A small class-conditioned image flow-matching model, trained from scratch: muon at rate 0.033.
Rows from block 5 of a small class-conditioned image flow-matching model, named by matrix and row number. Rows with one number belong to one channel. Each number is 128 + 32 x the weight over its row's rms, rounded and kept within 0 to 255. All counts start at 0. Numbers have three digits each. After the name is the row's rms in percent of the matrix's.
After each channel's rows are labels from the 100 images, of 14848 (inputs lightly noised), where the channel reaches its highest value: "strongest on" is what is common among them. Only what is clearly more common there than usual is listed. The data: microscope photos of single blood and bone marrow cells.
# convs0: first 3x3 conv (model.mid.2.convs.0.weight, 128x128x3x3, standardized in use, each kernel summed), inputs 0-127
# convs1: second 3x3 conv (model.mid.2.convs.1.weight, 128x128x3x3, standardized in use, transposed, each kernel summed), outputs 0-127

convs0.10 086:115078172128166117141155137107140043158136146123131067069128085094149103182114121124182154153111167105135102153137130121201065123051147138106150142121142116133125158177074120112144176168070082134183085131130117109188143120127117093089148090135126168128120156107088158102144067112166128099174138191169110124108113134153142139105109171143125172132136106159144179166082087067066144119121
convs1.10 088:088119101164121154157153164082143173124103171137250124113112123137092112110102133153124153131136173068182185130068140186130095077124069166105145093134096079135155099161128115125141114074155150130134124100141067170129159137163156167079098185163185140116142160120116138166166144140162131158146149142128098145134092160129116081101141154133115117134136085105135168131189052126098061144132
strongest on: cell type: artefact

convs0.79 090:090105111074167149113086046100124144131102056125137194128155098124185124126184175146120113102148128113186135118125134164105126119149094136128131140146144125108155102116068188183194148103151123082174085161095104106123059090102115125141140062166142152102145130159149083089115097134123166147160169156085140151169098134138166099159136185108074131109097187094149115142127159182091079103130
convs1.79 079:146099151145093098149135179177108151119083140106116104160077126116100157195108142111166130084125170123110136136201143091127200187102128121153233123101137126159159135127157140126105081137105108177139105143142086135097122102127178150129160140120101147169131106134071148104114117077163087147089177135150117059145112176097129162114147101113245132093116105156135141177124128091187103131124
strongest on: cell type: erythroblast

convs0.33 082:160108098156126075157157095135096115134144158201101174133133145149092159203117158091132144088128115095090124117091194133143127130141136111134124150139132180108109175113139157130149074098125079153140156138094132096061108183113079111136178114136074113091096166116151169052106126104157185135128062175150177149121148130120156069143127149110129121188111106161079120155073129113125169145039
convs1.33 065:130134117123142134110085117170143103135109156132035160125047122146146151137154120071125019152117111126097204153120112092150123163153105101162187159164098138107134109110124132148121153169099088127113096159132102160162130094187136087160141124118095128148129080118164065132085161123114160138178087132116137154161074143137109114149147125084053121084155163087102127112173140175060074133116
strongest on: smear: peripheral blood

convs0.76 100:191091097137111098131071095076091152069099169111132195163128129145133128131178171094157115123165130210145158099072140143144175029119149107129110105193102131111104165106134147093164121125137154155117152176136174147080103106132117156113088138124118087181145098152086120107089141124105189166136149143140167149140182176118111158156108094115100103085054103085103150115113159083144136119128
convs1.76 115:074137149130105142127131132088142175117124171109084136141102071117112182128143110143090149117099113175159044150133168146118143107138124146118165147095148147149012123147165118135104112136141129118156189126117147108155144169163179161113135086175124149063160147089067145126087103064097113115132147110112153120119098126147128104100139137193060111116127116211141070139091118155210164116162
strongest on: cell type: erythroblast

convs0.125 085:134084160174142176126175025139136149101137105115125144097148107174137172192083175141094140099140126085073113144169194116152094178067096138102141157113112104190074098071145125128125103116090135131115115108099138120149193122130166099102155069157144148167157076142105109114121150156156095150128127146115114162146148064228119142096124107089128105175094134125081103137130104134139166137144
convs1.125 085:133173085157072141148156213128099095150116144128103111183148094062136113120144116112171151145168124116176104110097088212164229165150089088163145150157167097099179087115130169109111137187138097133102111115115129143144114145149126158169096152137152142123084121162160118127135167158111157104124146141131169100117117136048107104188105109209096104106118108146130180125087172138088109105138
strongest on: cell type: segmented neutrophil

convs0.26 113:100128135148095101119202126147112098178150144162128130107103160104126165162150102097163127132127069084112101137139114174113105122114100093170172118123123131141127125158111094096135161115116151102087124103204113138109107132103163166147132111103072117171095123138124124150171125136123027136121160095134147131140108103238048162140222148133145121119128115146060104128110075216101125110173
convs1.26 099:074121145053140151120158074137112131111141157108157194115125095112171153130156125148167091142139169178120234089157121080153085093149103090142119181106039171090087187101166115098125114065152138104133114106098154081148108147117146140143118143167180148118157114129109115133105135098139174072131117144117148118125090125104177108188126140155155157141150149165140143119126062106181194111139
strongest on: cell type: artefact

convs0.90 082:138054137126124139141125156136081068161107102180151147034147146117097089114082145080150168163128146085182105186167125100133097125137126165116122111156154099106169141121133126116130101104120093101175155150112140112104097125075133179109084075210156153130125108111164124097156122083116086109143123162120188159150098140149108116107177199159155202166102182110132119136092091130166091133074
convs1.90 090:063118123152059127111153080089163138137126133105076122127131168152127117175138152127089167153048165128137145117115132112136167124110119131104149181128113153162249158173055121148146066073152149162159144091153085101131191095175169179124142111119069090125174138145107138155144132114140125122196202114162154146113107128154110162121159149128144130120153123125106153167162181128102162107141
strongest on: cell type: artefact

convs0.49 093:130108163096085191129144175183097146119121055140143081107083134073106098169191145109106160133120096104123116110142092120128082157137152152113138133104077147141073135102110083154074190151181149147084146167055101135182148149151144105119151100129132138170122083084134146183180147139106126106117128116037129085093134094202155137122109139138133135114152111141120177152098125086180157178154
convs1.49 092:118126133189143085137129071114154127160141124107105100102170174120177121085084102129104157146120113171114124165143158130081177066155144089119105227144156108180160135142136073131168114180145095119177048115129189154160101153069098107106148126105161147090110153190145095095126144137078139121155165157096141151101106128152146161181134115139051144109152169134115163169111149197132140129147
strongest on: cell type: erythroblast

convs0.36 094:160121151163110136108122198122151211101107154149107100143104110088102145066152119106148141074115093140144138154086059147223156127145174153162154108138087125140130082090129124100219128135160138097102142161197145104087144173179120117152104140154163098201157110190116124105064142125111113150102121145139119140118101123082088089123104131070092115117159119142120136095188123141075113097111
convs1.36 097:129135107065176132162120075115129105098116130135090146103099070141199145181160121150103103163181139171085097083139154043108162154123112086170049132156119171159199160115099159090078086164146146121123115126076156114126123148110131126171154109122064078139116158130155126130100129080086143099129140139102153144107110152105075167091134105110081159140151181144094175119113198135115139137090
strongest on: cell type: blast

convs0.3 099:141177111151205117075121150082157086135202109130120108168072129097150107166129109112170146145117168114135131161110142126147095160097089104152109155142125159105127138122164067208158194150145178172085134106151144177136096155146148060150101188161125134122096154114085085062171138156130061146091112144068090122122118078103169143128111127109115131103118139146114116101160046135136142123083
convs1.3 076:149099092090098107130122155043154133106127044121096105110145125135135089152151122116113186110162174148125122087146145158119150113130136108111108105161155195107167116157080126115098103130124106127129139099109116136098193120171159148106126148131105133142164128113095125135108131092128117116125000170210150128087119143089179146103083129129175112086118158120125199143094036121107067086114
strongest on: cell type: lymphocyte

convs0.9 097:137143115143127130111131117119178103121057134143162106102150082061152127091160135096131168079148039061109096132109149187106116116112116098138160125122154090157131205126137149154160087146130106145187190146102151157136124169118142125143142136161124211127124124139142124097073164146126122141149108155132119155106163119069143111157152142128157155120116143092017122172128128115105012134128
convs1.9 133:139178109114112140135104169193111093139135146113143131144109113096092160165116159147141079127106174100089191075127111113167117132124099169135159122156135127120124091134150180121048137178079127120090112208100090107187139071157103115141102109069121115096065161112132171141130120073134172130099173072151090096119119176098162180128137141130167109156117117135146105115117231083178123100142
strongest on: cell type: segmented neutrophil

convs0.1 088:142062138195139128134151104082148061083082148129105140131102161149137085140099137106163145089123205132147190096095148090111137106086111164141158160173126091156159148162187144113172115135124165111108101081128139110101123102156118086111106090134180087108162129104098177114169129133152138144114148163231131130136165170157082145071102100124094089181153078121090143159060120111111154114154
convs1.1 117:115169114066174171092095125140147119129200147136139098162120145142104064150162094082177139155153070128143033132120123063127121122158157129117154172160092117100138081095107139140106141182124096158097220148161143130144159086112083139136116116149104149136169107144169093128108141163043146104112085102126128127120147143114143089192078129142152131082142180117157155097146145178130111158189
strongest on: cell type: lymphocyte

convs0.18 085:164140128213118037134109104152127114183125136128126137115134131176163161117147119073136126159099101132160156206153000137114132163149125156117115135103177116118103093124119104123083105143155142097135143131136125155123097114102116208121091129105143110101152108154157076106144162138122179089080091124146158113089139131135152120110174111161181088142099119135095065160175151142142172069099
convs1.18 088:162128117112102118103162137137144068131074146135080146150125142099092121115144139077169081057198151107103055154116152194118136117121086081134159079139093111112085132152153166109134085107144115185075153051117121148079105145135113128092118146148106102110159081144096225155055108160147137131139112140104143131124195136119132096145139102178091140166141102137143172140097171113093191137135
strongest on: cell type: promyelocyte

convs0.71 094:055105111145110098092125187125129126114124134175109133205137161108122166118083186098118130103140148111182100135098171160155170084144128069103139184129143107120140171092161130131126130094192085052118127167167104152101115158127138100101101165154148189130167143169095090148146121172134111179109093136134163147152154109168127124120113158084140110021103099109040108111148107129143145088116
convs1.71 078:125157144146165150149174192243152057134122071135176167134122140145081100149115114150194110142080122142072156148138159111103114150128129115156161114129162082090191101074136192192132119126099086168132108149125122134080166112147113175169104134104071069117094101123162097087140110139146131112153197105107130084182140175127160097138168129149084109149134106096134109098118141126112138100116
strongest on: smear: peripheral blood; cell type: segmented neutrophil

convs0.56 082:141094120098141116076152139143059193166164157156113081084118141171139089200138102152102142141143127109149084156195074129151134137147164115163114154168118102109111146145138072092186107098105086097166115081160134135127095129085173103095146157106202159161134091130160106119095086169113142146107135144123179068124133193103127041075153130097158136155116117132125186120125163090092101160125
convs1.56 085:101132128140147147163169053146107151181118190089227139158143168154121151178078153119172081155068092135167150182104132168131172123085134133111129107146068081177094159166094148163170148134113080109132156172133107122130095119160119154099114074181213104178103099118099110151143091168133128102147164137136119184140135138170088158091105177141167172127133131129126130127105124120123094155124
strongest on: cell type: erythroblast

convs0.116 101:179106189122134128188171071132145142186143130181177123140138143113112112101113094165073139115060076136067110150122118088110104111136110112166142128154071143121143053129106193112168103144077096124126104131131093128098132143175087124116124081124131106111115154153154153171094127173153076147162118116087171123160116102142048130116119132202103157102144105119195098144154146096116206143172
convs1.116 090:127153099136154135105114061167131069134119129072183107145095111129173096124152159139090099125190088135042149116148141114137027189112144121141043145106166109120195171108192108127146153143156142116161091116119179078104073141102114054131177132157122126145122138097080143110134127133095120109116117158167085124142071116112140150104058102131128112133146149133149126081189148125141107117123
strongest on: cell type: segmented neutrophil

convs0.69 102:154203197156152175160204141134138158103129169121101211131113136111100148074095093079125099109118128086109180127146116175145143126068155151100134151128130136109136116120161149111153073099150189123109105108155137090102100107128091147106091221146106082130177102145103105099121128112108153082105167092083137140133087125105118107198131126097112140179164134149129071140125110178075151072163
convs1.69 109:139130099161125105131124079146119113131150104109120149130112184139175111187127097139126065146098126113166150187105112078098040162090108087114182080162112166142077114103111122091139139117165121160099159151087141146122143100149158087162131091099071151149106108090130087129155140118124107137109158122136127149111077128137080157141126145235134155080129183110127122160096089108095016112075
strongest on: cell type: lymphocyte

convs0.120 089:134161077181164111116145154159131114119147140109129139196124096136129140114095108133180111074135137152000103088153135174125109146129158098145133145134130107120127081115138138115159126131128196143123121123159157167104175142177036094119166220086116172125156145129112122140085152128124104117130124183135147148115104098161116116127099092063123084100160146156133102077175129107028116139128
convs1.120 090:129152120141107122096120140093089112089123082106090136138179113130091109169134103073063154118104029117116124119077097162152029107142124129131159110177155111126129132148127140118141131138174125095039162103113123150112156145190078082158135158128112093179132100134180144137107083157108125133118192153146109151145117113094071142070091167154209151141136062093125134084129120175126134114117
strongest on: cell type: promyelocyte

convs0.15 121:135116100172178150118125191139124167143113138099137092128120080116154129114171134116140133210137161135151148091160005124118094130083193124136108183110119161154168093156106196140166155181109148111119157117152125118137125088122099133103118134118126150093117125119123123082131142144117134070128092187135087123063101098158135085129120122124116117158096171140187113107149124078070079220077
convs1.15 106:093114116110125104114083163083159093158102065099225101122104110124134095132120143164093148132085136092090197183086174149136186118119146113132115114121137141182122134164055103196133152147141119165156139113129091124129221141156149133119164126156093094163172135144100121135129136117105092139154075126167088191130127121111101169120133142070078062111137130113137143133170149112090171195092
strongest on: cell type: promyelocyte; cell type: proerythroblast

convs0.96 128:122097125172155162139129126155071218159140143120164131159188115113152158192138148157189145123143126155088140077158098109099118140063131094133137189127135059135117120150122172179175151160077139127139079183139110113135145049147105077130105121139107121096121137154071158064136097112152149089132101107079114110134177075133070130101166133126093137115157152137145119123106116150072088189080
convs1.96 129:152138148109099131145090094108140092111078028140183130173148134188134139135158163085130107128124138162117103174118128151154149104082190146118084117120137131137113130131040154150159127161238110170132068127149096111157114131089128176099135076144165092148150072203147163123180112120125154124206107098115120139123115077163149153137146124114093111104135157089121141126089177123086155137108
strongest on: cell type: promyelocyte; cell type: proerythroblast

convs0.87 086:140147115170126102146144035138163193166165090122162116079152065104203114099094166127157119069115111161088123163178147123135059132156176122122140144133161092112119114123106159090174054144125160152124069124127154078167157122105142125112146128161155139080135093162160098117093147122123098087131078142129137146090107179107140092115120149134117177109116136124214118119188145106079119178082
convs1.87 108:107113143099122127121187092027141070114164057120163129115059092090084096135142154103091091127186120134135216074110094070113115165104101129141113107130093140113194085134137115109118121115108152069126048111149131164131151103161118093145149096134168159121164143096142121117127169157138116150162194143120163117155171163141108126127079108085159143141144079127120145188117167141120158102166
strongest on: cell type: erythroblast