config = dict(
    model='class-conditioned image flow-matching model',
    train_examples=97085,
    image_size=48,
    horizontal_flip=True,
    conditioning='class',
    cond_dim=128,
    channel_attention='se',
    scale_shift_norm=False,
    dropout=0.1,
    init='lecun_normal',
    residual_init='scaled_by_depth',
    lr=0.033,
    orthogonalizer='polar_express',
    adamw_lr_other_params=0.0025,
    epochs=47.1,
)
Rows from block 6 of a small class-conditioned image flow-matching model, named by matrix and row number. Each number is 128 + 24 x the weight over its row's rms, rounded and kept within 0 to 255. All counts start at 0. Numbers have three digits each.
Before each channel's rows are labels from the 100 images, of 14848 (inputs lightly noised), where the channel reaches its highest value: "strongest on" is what is common among them. Only what is clearly more common there than usual is listed. The data: microscope photos of single blood and bone marrow cells. In brackets: how many of the 100, against the usual share in percent.
# convs0: first 3x3 conv (model.decb.0.0.convs.0.weight, 128x256x3x3, standardized in use, each kernel summed), inputs 128-255

strongest on: cell type: artefact (48 vs 9.8)
convs0.76:130164125207115131136130120138109146183129096164127062114155122124134132159088112084176130138114139068144139106129132127156145132127138130108099150142210140081132138120146121131122134104159100110158127130119163096113122157112145128112138143170089145130129127157164145164114101109125066116140135175135159110091161180224114167088156122126117133136119110053113126139126144141123125134119

strongest on: cell type: artefact (27 vs 9.8)
convs0.78:109167102149151116111115124126117184142142093111111073111105083112108136122088130135154104101120107132123093146130139120139102130154118147128112132136124158102182163140114125158123083113119160112123122124099136117103121089112109137132121084124115145192158116139121130120103118112140122104112132126139169160155116146153161136114132129141107143133129116156161166112099122129108109125162

strongest on: cell type: erythroblast (49 vs 14.3)
convs0.52:141127140125171126139115116096126138131080125117134124127123127111123043116138076063134143078161142120130088161171124125089132101120061091109118135099139137125124131168150127107169169171116099162128185180134130132119162109122167126074177142148110095132137142148152140170130117110142172160152160143138118136106084163099147107140152136131125115126122123132138069108144150091123139102138

strongest on: smear: peripheral blood (74 vs 16.2); cell type: segmented neutrophil (71 vs 20)
convs0.106:140120122134107125111135074119113181147132102137098114087151128132137114073137123168130121161157165108086141164107165108135099116144134157120106124091104106116106115103136088131149128080117127124085115123107115135081119087115110136101132149147117111146138106119175174099131125133113140074112127189135124092176163121128155130174169147130126134105137145111115097119146137120152135175146

strongest on: cell type: lymphocyte (37 vs 15.2)
convs0.65:130155140088135140114150125168126109135052171096115153137158128156089157126117142062126136175102135105134138136061163120149135109100128133138104094155105130097124163137135142146141119156164103101122171033137096118142152102153126146060105157159135108196160155161108044116142153159120118177098169154105150125141114126127140147158120100155107116138103149128166119117096174144113127128141

strongest on: cell type: promyelocyte (28 vs 6.4)
convs0.80:121186107137126110145131163166084130102132147110140115070136101163128095124096123161108129149145075126135144169132177123140122146120164149186104110109152114183113119148109108133122155102115114117104137107110135136119100108152117074087196122096124150159115144107129118089175106119105138127132167105117142160110138076125126147131113078103144128137119106121133134099149113118171175131118

strongest on: smear: peripheral blood (100 vs 16.2)
convs0.74:135163129202161147127106157112108084085117121130106160150129178098152124127125129135075106149174122126109142164128160119132125157133147142123156153147092196114165109132131125123147151164145120162151102127091105089112112118129121134118138117062107113102133124110106103122125103111137133158145137129164138152085143143100152126156155118112149107131122128139118132149140102114121129128103

strongest on: cell type: segmented neutrophil (44 vs 20); smear: peripheral blood (37 vs 16.2)
convs0.54:127130135141115157173106173186154126128158109158109176084080125149159114157136144173145172121132102098141115065165107143130099130095165126092156118122131082101141118084179093103126130061121165099096079119120153130101121154088092135130122144165132122123139109138147179144087141130117121090149100152110117124138136106146120098105141167100108118124117142121117158114138061080139151120135

strongest on: smear: peripheral blood (70 vs 16.2); cell type: eosinophil (55 vs 4.2)
convs0.43:128136119127140118135132147143107132122140137118121130115137142137156130179141108143160152124129075124134123121133144118134123147123109126084145087157067159110135123104138128120098117118122124132129112094096146125108184128109084094185117123146126130117138189112117159110142115166134165124106122142155120124107196108092092100151121076160146150162104161138128123134112120117128111116126

strongest on: smear: peripheral blood (52 vs 16.2); cell type: eosinophil (47 vs 4.2)
convs0.104:137161100133136112110093129114116127122106129142177162136136134142128124127132131096140140115152056079097124187154126129080124080120113120128113128111052189081131128129132161140097099154121108165126138154184115169139214094127142101166138135135135094145134201177168172053116118131113144161109122104144127111093158145101119116148136081147176186105123099140151118161133134121150122078078

strongest on: cell type: segmented neutrophil (78 vs 20); smear: peripheral blood (47 vs 16.2)
convs0.22:144146114136148112140121137139092168115161108134103111087109065140178141154147107130125138088127056125173118159143112126129123149129145146133160115177130149128120104152134108152107095129111128158074097099136131126090182098134106136171110107127136099142086156139083127178115110134133147120128120112181160109122141130077134167126086136144155163130128175104112147143147128112145154125123

strongest on: smear: peripheral blood (94 vs 16.2); cell type: segmented neutrophil (67 vs 20)
convs0.18:101092154118122143123105118112154120123112123159136175119133097130111064134105129084131145096137137094116113146146093130120160142162133138157132141145095138124120107110109098132129137154135103104132097108101144126119148140134144098140135091132130086114138168135155116111107102129123141150154111164125115122135149150097127113142152099157137146104125106115125165135112137125155155123151

strongest on: smear: peripheral blood (38 vs 16.2)
convs0.101:128143119122129147146143151154173130110104134155110105136103124136136128152107130129128123117132094102142126136125122138117105153081118120168156105138052141136103134113153168121090111087137106119125152114111112137196177128147149136147106116126161113114114162150126129096119107136143111133091149170113108126169188127135105093154134130093122140138105132108133110137119150106140163108113

strongest on: cell type: segmented neutrophil (91 vs 20); smear: peripheral blood (47 vs 16.2)
convs0.96:122052122174124164105137163138125113144116142141162115160091132148185090147110129088110106118125142120134166099126113109131127122113082134164129103105110105142159112106143118152130116122159126119145098098160120153145175137134137119113174128134104134112116118146173107140153120124142139098118119154124125157103153117139119089100141114128104082145093123123124126103109125134116131119131

strongest on: smear: peripheral blood (75 vs 16.2); cell type: segmented neutrophil (52 vs 20)
convs0.13:135112142011098122163142107129144130131134162162116149144158133131054145133174088137162151137095143130139134102143132109125145106135149111162141114109130107127116130146138133120109149132104101127132177136106116140143167095146125152138125123113113110122116141151130139122126118136133176156151129135145144130121120141134146112121116134142098116112126147126118141115111122132153119153151

strongest on: cell type: lymphocyte (38 vs 15.2)
convs0.67:140195164153131135161132151116136085194089119121098133166127135143129145131169132124206108107126142155138138167098130105135128093146136119114131112146140155122143112131136135134128123137118120112118126121142087150138086140181179146176111117124147146162141108143085109131134160126136103142114148106133142102171140132120143140184144102133118146153125121178137104083092099116111129115136

strongest on: smear: peripheral blood (85 vs 16.2); cell type: segmented neutrophil (48 vs 20)
convs0.61:132116150164150156137158142125090127153134132144145123110134126137147091111132110125122118158137103115133134125133119189138121151089138128085120097127118116119112122142121097128126144121132135122116106075129155118104136131084126136087155147110133141170166142144108146093115084097133128111139121172130120168125109103132136101156122058086144093099101147128112144151154133150111144102111

strongest on: smear: peripheral blood (82 vs 16.2); cell type: segmented neutrophil (79 vs 20)
convs0.72:114159145133147151113058136123142112088100095143124146109157174095139112129138164130066082154125158157130155205165165131153119169122145144103113170143144147150143137163133090155130162124127094134103111119135114093142111108117135109169113137154115121074102074124127157154122085118099135130177121174143120136163124133151160146147099145097137136160131117152124133104141116130125118139134

strongest on: cell type: segmented neutrophil (87 vs 20)
convs0.32:108138116157123083130166165128102182168129073164112089140122135107069110124071125128148134091127099141121115080117128137119160133179154107137130102133146143106094132113150117159102141125106141154124114123131126115121160107116120115106130100147157122135147118125136141082135108103092111113093144147128118121155157118160130113146134132173120141147145123145109148164154151122147119144132

strongest on: cell type: segmented neutrophil (43 vs 20)
convs0.20:133152153159134157105083104148129125145150108118156123146150112116127143173126099142092127115133119118116156120124157110153112159143103124181149140144067093099130143125091147142126156118122141136176131105098117091135084123179166116104139121137118131128153117131094093126131150126148151156186129100111098134110099147084109107073130132144116134182142120127113137124107152157138140065119

strongest on: smear: peripheral blood (41 vs 16.2); cell type: erythroblast (35 vs 14.3)
convs0.57:164149154102116134108107116115156159158202137145097152100133086122128079104164082186116100116135103069097125178116140146138120120181127126154171123121113105136100060122130127144130143084087131093080083070126147143126110157132111131144180093115170126104086098126129175081114104115128093084139121155149138126138126130158120094176111108155159124119190129109121163126185139119120160129191

strongest on: smear: peripheral blood (73 vs 16.2); cell type: segmented neutrophil (42 vs 20)
convs0.51:129145109129116137166158190146116146111136116132111099100172159122146156127097081142086109137150109135131101105142126102167147126130119120132098095101142179149117150108128106142128144146144120166111097096132104164128097157105111036119177107141114134097136141147140183113160135162121102088113147140102122156106142120117143071110083077120095108127095115178115171105137095099129161092114

strongest on: cell type: plasma cell (39 vs 3.6)
convs0.44:152137108076135141137123120146098115122135131112120094136161163146134138165127108139154135117115099129101116149145144107118105095074137107099092082112082121120104135151159139124132130120113108135150152153115137148124179110090121116150136136151114124158155162130167170106143115149164114145117140129141115151075157110132124133101138119090117157125113139152149143128145116096154137112123

strongest on: smear: peripheral blood (60 vs 16.2)
convs0.23:132098138142148125155130162181120137148138137123124111092145113116101131138108115157108145130128074147156103115133135111163125140124124136080137125112131157093102125135149069111134140101121163130157096095116119125151137127157177147079101080111109130145172105147113128122100075124154149108153101169101094135126153118142096097085115085132134102115169127119125095087140143128125134138169

strongest on: cell type: segmented neutrophil (44 vs 20); smear: peripheral blood (37 vs 16.2)
convs0.53:151140118136141138094121168131124085143095143103162163121100155147126131134116135094126126102082081126129134140132125164149129124089132099161098111175066117143110155114111127115158162129110124084083141116113148142104142110172146151079143135125143105107119071099161119114108152127124129135171126177075093148118103132103110078161130105172125087163120106138126116131120114148096127074099

strongest on: smear: peripheral blood (36 vs 16.2)
convs0.27:137107126134133158129153146122123122130113122157122118154113142076137115132153134172093135142140150130142138117114128117158122128107143154110155110129116115147142129102146095120115131104147117136146093107097132101118085112128091134077108126106107125104098111135111128132111127119129148099140097149111119124161145141110079079135146127123117090135148142092076149092101126130158143138134

strongest on: cell type: eosinophil (28 vs 4.2)
convs0.87:132113116184134137109118131128132131138120114158104171193167147161120116102130130138155119144127124095129132151139129121111140168129106089123102105090115142113138113075108130123115135151143133142148095122193156176117127104124127119134161136150107128153127121124141132125143124094130098128118131143099148140113144117194129124117167130109149115152098123133118114109126086107091129170145

strongest on: cell type: lymphocyte (39 vs 15.2)
convs0.63:099157114117140106145118152079116114151066138096140087181106101148131045090122128056138121073111082115128128151126141121117139082147134119132104134172048136121146161111123142111104146143114108142140152155093108077137173133137153086097118099129125095161180103146078108098142144158126159148128133112101118122139113150103184153178169138138089137128144114168152119130121137119107141087083

strongest on: cell type: artefact (33 vs 9.8)
convs0.33:150138144139134162143143114122118104148139149145115147124137137134146112137168130139146121123082123116142179173107169148145099142088117134128115105125121137126072112096124111119122154109155102111131103127106088142123145127138136122109100133154131112090135136129137143105156108155112131144163093100148126093127122094085114118075136156163144092130108137130099128137165151108122119117108

strongest on: cell type: erythroblast (42 vs 14.3)
convs0.119:108135136109118121153119123150146118123153092158147162154113120131133130139136136127156125143117131155156145110141134173141095193101111137090163150144029123099134154115137123105142075095124151102122079136096144085152072163105146163076089123144158158116101149102119097115068107139141130070139155134106131093147117131157131102137116118099098153152159165103098157100136130121114129132108

strongest on: cell type: lymphocyte (34 vs 15.2)
convs0.86:134139118106138131152128156156159123127130128164136142119141155133118121131110106187160128140131091137148112129122137092105120148127124113128134113090130112113118123152134126131112132124123123118121107100133179121137112132125119111153128089128131122120119156147102130115131045131152138118123143174149102167123142121135081073107103068087140125093156144091126155123110124117139140172140

strongest on: smear: peripheral blood (42 vs 16.2)
convs0.47:126141122117131126117122109105097123121155154100165129164142172065072121137138138126097142122138101098114117129118118125145134178122156137105139056125087171082147162101160115111156115135105160136155172119138155074110149154116104118112108176131102131120117169135075089146106164134173166157107146157146170093065150153157107174090114096132117116129099138152147138135136125150075131137130

strongest on: cell type: segmented neutrophil (44 vs 20); cell type: band neutrophil (29 vs 5.6)
convs0.66:128039134133102135161163173143112102131136135148170137187131119110116157142108138119133120159113087118190126104127106142132135167124144141140172127145089116105158129155157092134084124146124124160208089138177108088128131148136122093150150145094108107088116167111110077091110115095125148132136139121129117133129124117159101138100148120108119110116136144156121141105106138114127155142140